{
  "dataset": "photos with spoken descriptions (Open Images, Localized Narratives)",
  "train_examples": 203450,
  "text_encoder_norm_position": "post",
  "text_encoder_activation": "swiglu",
  "text_encoder_parallel_block": false,
  "text_encoder_positions": "rope",
  "shampoo_beta": 0.95,
  "lr_schedule": "linear",
  "final_lr_fraction": 0
}
Rows from block 4 of the image encoder of a small contrastive image-text model, named by matrix and row number. Rows with one number belong to one neuron. Each number is 500 + 50 x the weight over its row's rms, rounded and kept within 0 to 999. All counts start at 0. Numbers have three digits each.
After each neuron's rows are labels from the 100 images, of 14848, where the neuron reaches its highest value: "strongest on" is what is common among them. Only what is clearly more common there than usual is listed. The data: photos with spoken descriptions (Open Images, Localized Narratives).
# fc1: MLP up (encoder.blocks.4.mlp.fc1.weight, 320x160), inputs 0-159
# fc2: MLP down (encoder.blocks.4.mlp.fc2.weight, 160x320, transposed), outputs 0-159

fc1.289:425507560481508515489473490479533495556600516392568548572479498444473559446520436471562502570517514573462599489581552523530553483521531509489511499585591440470512518459476529551464457559522446514422527557484491480530541566406495520496516459487468531426530541493400561473561546464559466484508553483521523555460584560517402529505402530448476499511464522611423523522616365543486505361531567572535505496397538453532466493453527563541504373536511521443558510536468547512514543530456512
fc2.289:446521461562474484513569430448440446432491633516534538492429533546513502508448562500551490415472490481503608493464546448519568520524464510534456514474522586534524608570574494607498563539405532447498423475440448437455436508553538530458431519514433457516473534538519476521451512530451463512462435456472573336609489474574530552542439469472463446479448605497528469497561582525421538476495572442445484469539505426468554548485554519585534532498539541573527449507543542443579471520474520
strongest on: text has "wall"

fc1.68:526515458544485606568567540486487478514487482509486514543547652500494493458430472473546505546444620425544557500573434493421525429492569481502592472430472472493537439465542425487532513469531496470565516443539472366473470484571476520490446474545428560553473410592427502525529517495564507489528501461496448606586493560568471460498487504440507485429466462480448452589463499494382496513414531491503471517551542515474577483517454454469587470496596550438506476586429572521536431516584554
fc2.68:472526513471496493523483457552516456567513440539476512521454496466490388542496508558441522499505469475453470615380610509607439476405514571529567492563511513570470549477448509447468549502540450510401545523507450521548471567557489522544509406387559477520545483436549572485451445551568480438459495552491465520446519454588512448581620439493565423494509587503424566498506504453588505535587481471507385481504473508556496435460535487527496550547442418485490451538472515579512598541437518
strongest on: text has "table"

fc1.20:494489528513524575483515565491644496531428530512516554485534575527530484586385433498501538533531448504472450590516512498412552560505434485550405480474527555444454452498415457528540482473460383481478454505517485454464549478501580493495451436566482523479558504520483517522488470535475402563485473594518547480483512521570450463497471540569507527393542596525445436452530467459491478592494546479606508517418579508434448491537562441427491441461644479498474582475544443400567482443528441
fc2.20:443418490409509475516439512626439517480562638421421517426476403510480506533469517572418506456562499550524515514524501525469485453465507527478560486544450496506419489451490526553543445454556583531426569536460478615541603506583488593591510475465536512495484451468523541529501490450437591486496469489566463478471491470519504557513508452545547443573464553522509508601514532407446546382521489442462467544440418530533387522461539506447481479510403512568542475488484596506494515421466481
strongest on: text has "trees"; text has "sky"; text has "grass"

fc1.55:465484537513509439501558533473451565519478475470476455537515529621431469514462541456467501387527506441581497565399556509499536521514513516470560531515583530521497605450481542615479465569599536546493535587400487534466591511497460547493412439477441512557438428490450566553533385541428536443493523488499476494548564527487452481437541427505564490483487608605483513541504517473628440470430436490536578511471450562423471523440510502546509459468587512499488527412431541549553494480497454
fc2.55:466476538542465517561444470495407494415442476500645378510452439556513500516540515435529430570545525562413484427452509483562515504471495510491424464402459393453576503465544488498511474489500562492508475481472411625424427499472535508536583516480519464530442461523544479538585516482430455636615530489494542472513518544489518496480436521462500575447478487529479587407482514471587527559533480534518455476529438501499513483486460411509478573479562482420528526511627562468478435505498413
strongest on: text has "grass"

fc1.103:479502518545473571460429471461543539481519426514513549426453539509488484375440491566513481358448521465429470510500555457588405602560523499544517482510556464484553465388457459529422458416439472489480475519562508451439492537497480444489518504466477536489532481500581546499541505461462499610605502574488490510506481494486487443528450505563548431539506453519451426421470414511424473443499558350560541458476463507512495465447542495486515403577381449567530520466488565532517453430483401
fc2.103:524539453562520474511424493516559421584407481588532533539536568473545541509526512426493480498489558536491508446526514479461521435430510465506525564505540599451563558600554492546578463446491429518473628484397421433515496476460575425498449575443566473504423432548467538491535556451529485490575494469497467476485519542523451472489504506480485642497447511469436574496496576427506630524484470609527510515466530459582453523524466518409530440464508434566425485481464419571576544482555495
strongest on: text has "trees"; text has "grass"; text has "plants"

fc1.152:589564430476445601536545444476487496521603426552509445490461428537574484595573529472484451493457502463532466540467573580543513523525453540510439472604524456553506492466473494556496492537625526574503503430489440510467558579543526516450492381469394540494432407541547487544522503468603532529574500580467463549565456553447553462478507425535436528455542486479438432485452387524581500481491489465549545473421448469489395489482417515547517563500489497474453604520516540487472552464515460
fc2.152:445487485477472508443432437501538486529508477459496492550477539538562509406579470424506611487467488484489541450453470384512500537476565479463518415444553531507535529457526491490445481503520509566581458566575549498569413569459536530459579500530493529545513553444547513412545445506472484539552587501495461527566609419437455480403431496505492497503533507434621452580461444406488393554383541457460406554452497496505512535490544496436419490561460436542448391575503498450506517526550550
strongest on: text has "trees"; text has "sky"; text has "plants"; text has "grass"

fc1.235:444521503529593554551379521493549499506462418418504481562540526548496439493469437473438394423462574452528483531504589555480470506557416532501477473548479421509478570482478553490425464503552587450456513541484499535614556522548492448467437491452584633447559527493502520500410506563554538500393487420427493523413543504534492528441473548468418441513513448475523381474431447547539467452513491493512464489553491604638461518506478548511549516444536425479488453573494518540532535529480480
fc2.235:367412446524457512480509512449491523439542494577502594495552519485520573457487460516541509442524489534474504482473457549558603445491465457534482455524478429474466537459569441441456643513499484469461399492509433437443441488546512548422565508562504487475473375490545540511485504589636480447538620610449447485531498436582502498412487532512463517576605442526487535517594491501473500536563524509507542474523463535494523540451555464526461487479468472466600546515565468436496436458496601
strongest on: text has "wall"

fc1.175:464524496514463355450475493489514565490505461576510426520443576537485545502433467527467448425458438522396418506497484480470552482497587387452419388394470489594470531546549440568538477534502483445541478551478467450505582510587509506495554485455509559529488481540520485484591514518544513485473518475550537517510400545531536475513535448488582475492552436522410480399575502415489517539603504451477483572532571461511581506518468510505476477517601473489534514426477485655452436496412486
fc2.175:429514509520485507523537438421395512537475516393536605469558541379474597506506485443489515540622469523451468509500549507528521511448587498627511578429503488533521496515513487407447527543431552488557588519449432486497619527504481512416437568416501479463431516484566582491546420581527467501536483492418588531482467503562515504493549479448464486502485586432533427508434509506466426509570498561489526536561438432493508446480462513555503549471546465542479516536548598516442415432514552
strongest on: text has "grass"; text has "ground"

fc1.83:550575472501530505449532428472468522565462490507468551513359458445514494479538521496456507413505445461561509602406568565548544530521542514551492416450423521460495528546644443502477502508535541505436467487485472548513507570484505474483494534491454517539518522570434503628443513496576479401527516534536491489533580544508602512535456520506548535419623519427455535431594555601481518510470536459498546475502437518589427413434461511469382569543514548536549549493475559564465482525482563
fc2.83:497446585529461505407505497510382528488581456459499531507451578608500434520505557537569419531513472518498568546608484482420553541504582529487491534475548468518466474525461460516511501530502537495545503579440531583428435443588488572509490538418609511501512464455543483469378529444451462445480498497448421544566383501503521497438564409445460519631506477549537497518401602527436481411440514487529491538524512403466544471585565510520550487454462465572463485505444468505527456516485500
strongest on: text has "grass"

fc1.118:523412480514517521540520634450575527516516428550550436564510504489426486477477496507507510498520449446489469546470520560539518437484528485536540506601494465475553481488456443450486503490479499542441414559480564528526539407491512481510426359601438488561543544453453429540607602482527470446503574431538527495542392486507468383540513457454579599519475515458445528467414463539571438492471550522594438429481514487564495530564519514420442536542514515495494528443536439449463495543438626
fc2.118:445516453598410505531615531516456414518473531462446436524528488455357523510526469539477431627498550570476549495453385462569581577553457513533575476493471410521453490419468563548525504557529445482526535557589476550397514564432514573555505438471514386560454559493481531550485525453479591499503543541406490475363500485533507519524417491554484451545530446450518478512569500492468526535514468516500480526552511441574491482551467476568501530500494476428507513483479476472413439542427510
strongest on: text has "sitting"; text has "table"

fc1.81:441463509463504459410546577546426419514475510524531385485478440483464556484383465462503621529493506504446486501430476491428553421472561538571561539545519474496429507509447508482505543475443493538588514450465466492431510517546569537542523489499467469564506531485466453450563474488563496529633536493493469531507508472434571439512449498465527517496545557596397469514480493554504640535555570497476455442531520541540532500427503518358487474434503369572488469487430456571472398515434445
fc2.81:501387507538399499509534447475567488418453524536542472513608420466442438403496563473511435440512485474499506521575577569547449468534476479496583548461515532465573454549582452492525423607500499471468486518511554501550481523477424547435439495417587513560498374507572495487475454482457470499558447501531338442523589464480534421467516559511531550511518553478625442491467444514512484448500496419558464476482412559400485440524484487535573518500529449498459429514558477511555535509522489
strongest on: text has "man"; text has "woman"

fc1.143:490428542517485527486467486461528476478607499589404570496451544470543485503507536411486489571500515413481552476588610498509545525570459494446425452492473506463513406462476455485437501514490501530456588526458455543509523522489588487516570590493495506513503522511491527516542472505524518600438582543599596546442481538466554534497534490469458487551460430452400470460529404507508427506438476447499461584457556514495491528562486495608447379452497550424553606496449494449511449524496672
fc2.143:440607487489485405559434564497475491477485551465491433542580504486507468481443511469463564474446529575496450558523465480441556503483454479490598536589608509438497448524456515506602538452482488545557457563585520448564502454427547548472494443536472471485514444595496557449475458480520478480477476574531518470523484392505523386574498485545456465474481587489572477441480523538597466448612431441498518569482496577570470524467593482492552488403423437553546466516484465554486641490489440
strongest on: text has "holding"

fc1.312:478435534498472397556560472510541476473467515571437465561550496463480538557546404536523551546571413497560491598549480421558558473484492573577497545469479490456467471536467448463442541583616503415551451506478475464444585517495518477566555511525433552532538619457470422447458465557478477595374521492601526537451551583515553464462572494513528533476465471473458445619513473530469508479482489442449415581577549492552458488491534567487472512566501540551551554526577457526424472485471484
fc2.312:526607479519491526508435512488476502517442463541492524496525526467472563476410483445534532406530481551503524516538506531543433568561599466427466423512558449437486464455509510451517580467545515504466589402492546475471524467405487565548436532462577452572565440555522493486563485461412480444574470488458503552575513500509466454391561572450527487434528524488571388482611469431441497436465529470514460463542521493483577603511411470530547452530511467441498453513467535444577535390572612
strongest on: text has "woman"

fc1.255:553476550468534518389495381571491532593442502570442578547488522496522471517455525523462560448568521474474474439498496480575501513588412477447587494469505501478525445480539518469550608534472428494562537547521439422487453490496524476477575456525558485520443451545423488482538400577433417450599437478544448539532581428572528485471501526408507429438556499541473550443528498443576459459460532492480510389455527553440502543479542541622394513529546521566541516514526496563501425484448538
fc2.255:496561456508430503572564507547434549489457460488555447449548557535360482446507463587506481455521473499511570552515483578468546538494509505608495509561586463554440598438496515486540451460522457485520555410456489469554588563496504559403432532390466418473602552489520502496534576477488531531455452493517426552514457538479420516569455436552442556542502476502579481545526436513463554536405472482510518497588598497484484501499538550440541463458437434338456508525490548531557462490520463
strongest on: text has "woman"

fc1.189:383599505557384562457453475560440477510599540559436540566543465590468560447585482456594468493507618503510479445477450500467500514525377501483422547535509478450409480477437492527410527548538492538407509487515433478524580557502431513442538371521497437493551577462501538490495489493505577556501454551478419495442544445550484495586481573463489450521500508481557467510519470529527592522499530483531444486542582589528504582517536497417433467457550509481495573450569471568466533487485526
fc2.189:443453474543473498460454509449496458618472425436550460508465543426439459536361591563487447399489485491454510537430522419499504482467495509589499392497514507550517534447471478415463553487558449492547559519446494463581474468525455431572502489391480561488483389483539521393465565477393477516492471426508484508509390534522532455462594515510463535517492442455525534522491502395510512568471522519416479466489391468480421409455417600511532544542533520517502445450515481560479466550484524
strongest on: text has "table"

fc1.129:559523525513420520538472518516492521518527549570470458522518537562540472451559443432411528413404484536510455621411436516452494521517579520494513369448519441562446536478541555474403508430495546548449444489418433489529461472546435541539460418515502546507504614480465464535598415514443476545549464462514482531458526400545518427502421468412471544478420529433535506579529569513482511503470546459447448520412533508480507563463558462518471385527518551525553560435519531398497466516471570
fc2.129:510469517600490496493453460460411410408503534452459468476489493409442591568503548517508534567505441566550550521603528530583455431530544479386531514552385520410463453456484546494512464572464475416549552460486454613458431540447509446490474447468523499587534502520492545520550563621462441479454484551543540544480477469547417532512450489491460533501479568459464419448484477522551533475431539606480517511554421454477486513492470535583500607493408470435451432552468524486430543488499539
strongest on: text has "grass"; text has "plants"

fc1.75:483506548463485545488471466487443466424452401507561420507529513393488454385429422510552440490550480560518472559463510445426531604568587563415592457485592484545495501459514523481520538426532468496558447585529518414443450485554406473511489511492496493540519429486444432577521530506448533564486553481414493469548514552503500479516478485558582625502465429501610457515515413481492612540491514462507463455481502506549494550458461541461356455456526533455564536441496524504457410509512476
fc2.75:536462461536471474427448567388484584513528596424556553429543496501472502539474552471479397615450507494441566475462543527506470458477491504509424594460493520481534520465554529523639472568499489534379559514472476553418513445420504416506481483496509571489488504510482477479545441579531586535500552436517504436553506538451417483602427439579468579470494531509408510460439514515534466496514456588504527610489535496473538543513500540519547627498420565530444495560538439443564511466496491
strongest on: text has "wearing"; text has "man"

fc1.270:435515546425560535549511498578508557481406443524577498524564520467454554423426474534485508544495563536450566514417433516451513456534448488549482549462465476522471438503493447463553557468431545414517467486574442459544484575444625478401484496471548556533564505512480545463559432520477493435530499518454477671549444496450507481510559465521547452456419478413490548501529445466478461462503562539605432498495612473487547477483468405560446491389468453474500413409505535543485447528464451
fc2.270:485430513439550502512467531485474381493504455466498493485496453438449564485569582499545460577413509538546551472529492469452458570522424515415515484517509468508526485413495522496536423475351501567419504548535524434501496500491564476473503498507498485548401520445554570478513515516514541593404478541492439443469538426422576424486431520509443563472472500533502540651560516500536424548361491525452522451481467428503492500526479489514477591542474461594567526551423515404540581526563430
strongest on: text has "table"

fc1.261:524537475510590521549551503424491450590601450485512489464492502570452579530531511469499411456455464518530494422455524488536532482404592500544481430455538471418500486542539495463429528576477510503477522469407502559516537417479487486509455481495541490567465483559599484518425470593548458634456512525437465554672588463560572491508504471492489491464627519492490503426494514435575471525536491409554469469497467417519552413524517547425498580464422501522538556481447556557521559448471526
fc2.261:456520503565467476513456529545569537589502401505425518571485492481479528431501518559530478569595565603502491531488477469501521574573581460494528615603463514524522549547447575494546472505579463606615470492492534446553472468527505498567519488429459550528494529537527510506443480477503584478542485429498446495506526480398453559513576493523397513549477514406541553478459415553417504373433456628456519511482405535477509502470450587557522493514542540476466485506570541494488436581523451
strongest on: text has "grass"

fc1.73:486417509557543486490575559474405442549451495487477478473567533494483541406510518497497468546451514450529542520479477533449408491439430529511561506392506484504474543513494544549582568568432525481452522502424455475464576471630467404475434540576464469392492496610445435431479495557410523511438513410359533460439492470532396447500532490471547474480507501619513493525511488415514472474473517524601484483444442560456486560494528516514402555460514522499492475572588530535545426521495443
fc2.73:429528497502409440556484532553515482428565488473502440483473540518542549463477446437471535408463533514467483521478482515461446480483628461460472529432452476487481495406539610493483476486562579455595425543464532515527503460430416594424480509534553505567537522488585428453489563474509501460520556588524401389531457479427492481504519423613404495558567441421469432515530463509403438581532558572476549520466500464431460478469416556440578418493472542523476480479455507531491503493561526
strongest on: text has "trees"; text has "sky"

fc1.4:517581518509456502525506579521489621614487495500495419490555510533477453494475521532563525472440458500435458534486541458578593593519580519553454478540530562523431518476445502511446600536468460475538550480500484560484369430450496494405517514522531469547462529540537434512449434418556533451545406531582456548538481428457548555503436545414503554514579494533538542508439506551635499500505557487532569453548528519488514457476633549505510507394543394472482515502467554452422553505448466
fc2.4:570505415497457448540563429519509458464526436510503442526537550540495471490583482475486506567502543574451554512420566586497431500488402526454533454495472448445468517556543489533496494602568466538455489512452538436459536502474555629511389562528519512554517499470543516513477549445536509539438501540408525489551478579581375510499534565541499491453590452513474459546535477494422545530513485568531457462466491503594480508458490516398522363485538387437543437486452535458497386403467425
strongest on: text has "man"; text has "wearing"

fc1.210:509538542524508576488448478517639635517488460493557417446432487416478534513480487493527565496413528410517519462419493456521463471478433500549438531443519503488488427551495471461502583506452518522530474520487497528485566537431429407469559490431514482497504433501564429382501537463566487456489557518625429467465507514486506543511457550474414535508488533569532539586488518564479576580417460470495541497516573495601487488544483434534466526498555558379447531535408433525563534552409424
fc2.210:444521442492517476513518514512437538562485467481481530398460516609544466504491538501352402603566516465573643502492531504576502480436471536553524447524387501472577541423548506501536501524549526541436472455449509578517571552508449529497520482493593428526431520456466498450493474534460437527488563539576551559493615497472419534535451423390505525458478506471587484440502487503525470546580523503538471426537503479449521513474400484447445591528570450514533438444589543523518538482484434
strongest on: text has "table"

fc1.309:555516573460444506541537508464439467448532569496482548512550551500585475463474483522522532394455551543484554642485487458462508473510549585455543505574480444399502434546509456525505509514510505500481528484464466475510504539539401584439408600553522401502516355500456513488502519501490438559415486579481591418524506575531540498519464442506470449486520494482516432562426495550607548480461515529564576495467416523545462486515468512563535550568503441447442653440524551445562512460497435
fc2.309:498575471469525452475534423544456464486466481493499496512559535574506503472475500417483500477551489425477494451530388466412567510581473564581475575527580437399504556446483472439436532555562513580462487514509451441498536443485452477519543509497491636398462519470399470532499520489520428526424534472448518489629482577447529487611502480490483487518586526492467527471474441596559498526472521436546500512473597506453493534536581499500530547601478560535525418475641588591550527488516503
strongest on: text has "trees"; text has "sky"; text has "water"; text has "grass"

fc1.300:481537565509520631540554609540494536528491523508480604557523552584459583501476517467424537487502484516524479576459543494538519573449501509418425593491487453490473428443466449563597434594600447534537558460455495578469526568488520513503494479553601583543490525511471431607427456536517457552519552521452439566576453521375489559461487465467489605507509565512535533582490481493484450495530444403482530553447504490500492437476489470510433502544458505542432620526476570458495460474539496
fc2.300:437506503376469434522529397469426510482383445478491497489381520519533504486555510421441511513498539404459589435476517448463459490489479509480530371413535540494586487399543455522413451457414491541445471493444365550482454525437542455411541462417403424523549449503472517530562467461547507464486465462468476513485499519561503526492500447458454454544491533532470501493461450524556423538464577528403505478504474540506456460547432553398438490483505578516541451515546508485402555501469436
strongest on: text has "grass"; text has "plants"

fc1.268:569491456507507498477546438452455564438569517518518540441548448487579431456519433600566555469471594479491461497507521402541543475478596487541448521467452497522482557578571553448485539497473432480580541513467519447508530519462448540454493530572550491427402507488488497575460525513463547577420455471465465452554418495566577376449523483519410440486543527423461539493591482402486426550445523361522503528543476558508471555495503448486442517455573534593472416404582503511491488489518473
fc2.268:475454544478478505563482548474575480598567478536455509509518421523473488502492535506451451430548501411413547477554494482493491525526471508472486465382506531537512549540516562606509454408481469516459515500408489443415511466554518542556487446517433563603501559529434516464504557482583524572513500535528535460436461389497533542602482491534512490438512507592487443568535496405522565516616517576513473415555551552479457513469560661541606491440459475504438514444422477410515515551525466
strongest on: text has "trees"; text has "sky"

fc1.138:583565488467506515516523563458490485473493500520514441553584510517423418556505443527560499556512521521525457526522456471422435597544433579625525446452490564568443473391523517506453559507481486479458617566496573466438461495555511467507580500463467393541534533509560434373436561515523501396479510442450466357523532509574469456564513476490474546500478501534540456473510526501468393449504493447600434521455536461439452505488439540528495485429511383495546583514485520581505524507462545
fc2.138:488472585469496533440381510538598539575490498444482489451504491457472566510548528455486566479513544515505514496504490577461469410528421553422580498526455517497581557448439499581618584397492497478484452540520473526545496547560582464464520524505501531556616412522502463545504425577527500453536546472442453564519412398497443555384515508476565442571448443531551447465506473529468545510538479490467497484602452492609493520601491431482425578570560474479487473460508497464547576463493530
strongest on: text has "wall"; text has "table"; text has "chairs"

fc1.51:495530596517490518494515530542414586522645477581570445520492476421512614557409536480528504464491599471540519543455550447558454495471423503514530415482457490483619495447540558501491502461516558524504538505483439569503537450482495513486581470581451474536565469360438536458476484584542449501435543565485535493497532468480529480458504512519548573425449453500442491507457478480450488431551471538435506498430525480582436465478590545527482445556416628395457548458512461493534577566500534
fc2.51:480418502472518558561562472422518422449527497474531481562511512531652545449498598480573481518541451556498493456467459499528453483461507507427563568524545533557478494516446499542485467495534448439471468534458511488523549441506554463454492569595501529473469626515449522564445532442540525514398505481559564547462428528425379440538477488537450623439538505503478490518542526486554454513622561457549469503437419472441528538389577511467467571500524482589504414554395465449537462437500488
strongest on: text has "sky"

fc1.298:568505546541463440472542498490474556461553466540502490560474439505602490498481420511515488516478565474505523489427459509560572484540500546470460473533483444438510568558540531565585538483527602410543505491433495471536589539501467492438354533641538604495477412410492431540444506425521586522461489456521446484464434540561504489568437506544467478493476493471433556440553480421552522536408432531470539325479456504557411518468492522516468545418530555447507480509505468439517560474454521
fc2.298:591437429453504502482498383554475517521543531470465526496586514542477559414421512515466532536515360503477545528494562495474444547411510586474508459524522441526472527463408563574498499472467521597470458491472477449386500510520491485555480389482475569525486547539586438450460552543539472509535508468571441498508462526508453533478499535558495568517515440420545495449434495504620391412465515518539517525469502568503564466550578423514480572404518469473569445469472454521491504388617440
strongest on: text has "trees"; text has "sky"; text has "grass"; text has "plants"

fc1.204:519570484506590597489399498452546536362479527506548518553472457514481499488518497610470472547548474542451436635525549498506518454518478572466456530542534516504574515484518513541431600488445530504550494460396499573598582420444491415491536573522526518491471626421417505515512497543606546511509570480543493495483426418461575549483399553478559454483529449555431537493542464453564479484521477582538510539474477478550581518504499479538515443513503540440488452548533469478446441431544591
fc2.204:454476467511413456517549488480541416595533545511462445491515562557459522431433542548449445470512569459517442453503473534551593453490500522437516483506471544408417545487506484393516574529548388469523508472529406513551451604511563540448598449554586405517468484596516499511566432498505390489426433528479444460556472537472482528502461531485513460526469533414496490488410505384500510514459595459470516499607451489574444464508542469504602465515500473476400527452559500526544504571437483
strongest on: text has "table"

fc1.113:511478442484447517492527476451565464489521553409471537530581522516527509479473431573494391408476489471584436513325532488468443575365542579500484470516504537446444567540437441626519428566526455510479495485477621472519511544434443402459457490501503569518502544452519549468439500534503489466398510464553451493542486439511565486591527461501448552474472473510472475437466521481493468559475474468487494428487524517539574559459534435431490480532437487582584500480511520427537392570548440
fc2.113:509559442470450496637516484456566534620496450530459573639570552563475604546554533500534504433453451459542587539562517474485436533569442496402565499477560552494449522515498570514460530548502472544483520504421504492476499472542525572488510470503519500374461516474459474465599424529407576462534503567514507523478546544516404558515422525539427469585461507555533502546555532521535463485528471490460541544535507511530479480459559478471537458440417447557470544630514479484505394447423456
strongest on: text has "sky"

fc1.216:495539499514512493462452574473471400531439421528515523514565509380410482467524548486559458554459438560491566536572525511520446436532512500443543510509487521537412544623468626437488508501488457486472526532412486384499548421514483469514519496501311502397500518522454485506435449506493596494414548456483550524479462491538512489562368560545498482414646470446490485465505620458560458496520497451532532483540469510491470489428571528509553530435469527529493541464447520522484492512466513
fc2.216:503508555476500515488479373518483410503559621487508471520424486506584461609491618527502534448486426426573502484485458502507510450489520393480459438430527472488475515577520472530524520451493558517457527484495501492444393596503533434451409461442527533500448490462512392548566546462515485516461499588465464542575523435438476493476480457388513508508447479518507489515462352534525454510410471538553428487493483543504506558556387465440442478497479452400568617482524470545530566468527456
strongest on: text has "table"

fc1.185:437546513415460574493544515422441471422512462516516540522559545497543481599519499501497495515391522515529449520509547529451540477453624483478500473508562515493534532470529442491533489403517419593616500512496483550503520527461512472554497518519501580523404555519434479528537530520502529577602603535515433465550418583499574400504417551476536561574536510460597525455499487524537400491371490491572437380474545514561487490549514450563406545504534482588490547534450439528461448514513481
fc2.185:567483591521520461418523610475515444581452475495463475442536416491465450593534516504543502530554551508535605512506649483569514457477516587575404462552443396585510426575524464448505589492478554479527519476468491506558475463473401527424442509567526546488453477434470568492499526481516508450438430526469480595398555467501575516524506540447563493411510454546498483534463597477494514473488546530453508601529532463420524558453457522538534543498509539449509458446468602586450513518519481
strongest on: text has "grass"; text has "plants"

fc1.22:423574484470496422514434527467517448445534517520420502593520503427522506441498465485477566465527445465484425588571559555435459524463494524515405505516519584464470524438467502541473495569466472552620405475546447517554494433522484424546560551655546506564474458432488539497431508427476494484519379532524491529603502462507499479557484421489475467498542559526417471496465393462497490584482530472527420491456427614447519519487462535612557471446445510536468523522440538441499470556444432
fc2.22:504378438518452553504610486502403549549509565562556559336462468478469405509515443455587374488439477471552507555446543472448491530447543550506559492398485545539507543467539584565547492514480536442496474619575566483493549417502482509565464482417483468525528457549493477491576541545426541515532462437486430494461488514551517437532587479525522486435515461505450468510445510466576580461529478506559572416498497465503489536414530530509451560522575490519491527489495541539452414441560436
strongest on: text has "wearing"; text has "man"

fc1.50:539568416488454594463455500587457514417414472474540408497589508390539423447582561500537441481402498427487466558472453464430491555476441511531522506454475496456432429449458583470481576608507450494494512522447509413372497416498483468467549456582529506508452509566448390491517512504544453459461505498547452572511532603492449474592466528511511490463601503470486426476509474529533537449446534458536589573459497482541492539406559524566484577507502582475573503506497495533484528499538536
fc2.50:577484481455485453417462564460507469450539575414391591538466523442534522505517481521409524448568531498434483392457461488498568472397450491475544528548352517521440469459515499501561492458497425479465443519513505489600500452535640536489503572502518440511554488495477511624405575566445487434424518532536506551438486541525542505406546492582521529526504533591486498508456496444445468436518472488418490417545468516535506540434427530424506483524552502443512553511407552469554483559531458
strongest on: text has "wall"

fc1.114:515502590558565603477503494538491538491567487490476429543515434493429532478457451477546448418562489429578547546458444504536550543514542615549545540433558565477527478538486571596474558565557527422391443430485477491475505510478495460554575459512463550483604549565423537460628553579527468528515546545498450535546421504527540555629517523479503529515466534465494472555589525535442516497449556534569455507573462438535505574563458428486480533453572464441511551494530562506554424546449518
fc2.114:461412532432443511455460470377521540488526491476547528574543443432505439491517531570472542514496567515535499438475483548478439524509473479523527508430451470526505481521491524464447519448493563584525452432457520550371600469482419425484472504559511437431506357507517520452455524544605532486550361505487492597497486472495415515505390393535532448567482472483529512497453454497547500472488475557459503490549599481523436553429520531408547535550429471463541518444403498385562444511464494
strongest on: text has "wall"

fc1.52:483556479397460494524538529559466544464483524500546527499448586600559444551534511479543467447425551537378527531536414498567471565381579549568512523547491423550497436516533444478503472536588614455494481439448463531491559483456428507558391456506622474503469527521502444452637538569430492577500446532446468477540531513479511556460455583473480538543510503489472424510510501565589419500494498532536449479496427527530501505489602462407472543441506530503474600551443458540524520451513521
fc2.52:564510483521453603420462471448491415522487534513548475396448423516449529480544518465530448575495468573434518495422613599520567516556544495563445517518487513503540518528555500465566472436414518523406481484569457550504482555510567509426466426462462546466535496481454452521487447451469491499488467542476432498471467467543467528619526522543501509558366517507556582467374467509487596487554511467603585466504538449395436522557411508511519535427563507531455496422460441588448509496522466
strongest on: text has "buildings"

fc1.95:518564543470508552411518579514441514578500430481491504556517546381424536482515523490483539415596377543495464504593492499427544568581511513444408498458490505364467460456459608429418541500454505501564530618446464463538497576531503511451584497496547477555572552567457481545575500527537481510402498517527384521532585533442518498521481475458557511512467467535472506480485429559449613520471476524525518544489484557492610585465535541560433470472524490533457451493542462492526499571506492
fc2.95:431439454533596497524605547421574508512382570483547453486444528497477491542536441492536448438490441509519520511459499505516560542535514558531581534467429476596490559531526551583502538529562479496455594555516485465544506448450550536517475485508552613550563495513450446503463496511445597508471542522553518533490479582534573537563587530650540545542515435526490573431425534497562497497517581442530515572450552532521467510412486471428432483437518556538439536507471395539472398509441432
strongest on: text has "holding"

fc1.79:584458476526495491405538428430517415582560466503512557451514517443456482526544543556525441608516506483523543562530547532520509543512422536465524554463448437515592505574534459535513409502517515541519439478455550491541553437515484506486550491554551478532459378486364563494480547478472474536497585443574432488509506450496540465478492537501515609504504525498428445609515581494575470424495548523454475415420541521512541525480557475441508552401482462409495584455558536521417391418564462
fc2.79:402564411486551530498488514546441478397510472514564476516499486481466479444501491587512591514542513568479514530408515509522517504478495452535544445448368534377444432539521482490481535482481566462502550489468515541508446473456522502514444550595529511531459488466555469526477505533529520450546451601544600468471467559486463463439454456443458556506554439437466583405497489458507487486526505552513531437535374543483455580589486507637519468453511556527540407560546478464518504523408667
strongest on: text has "table"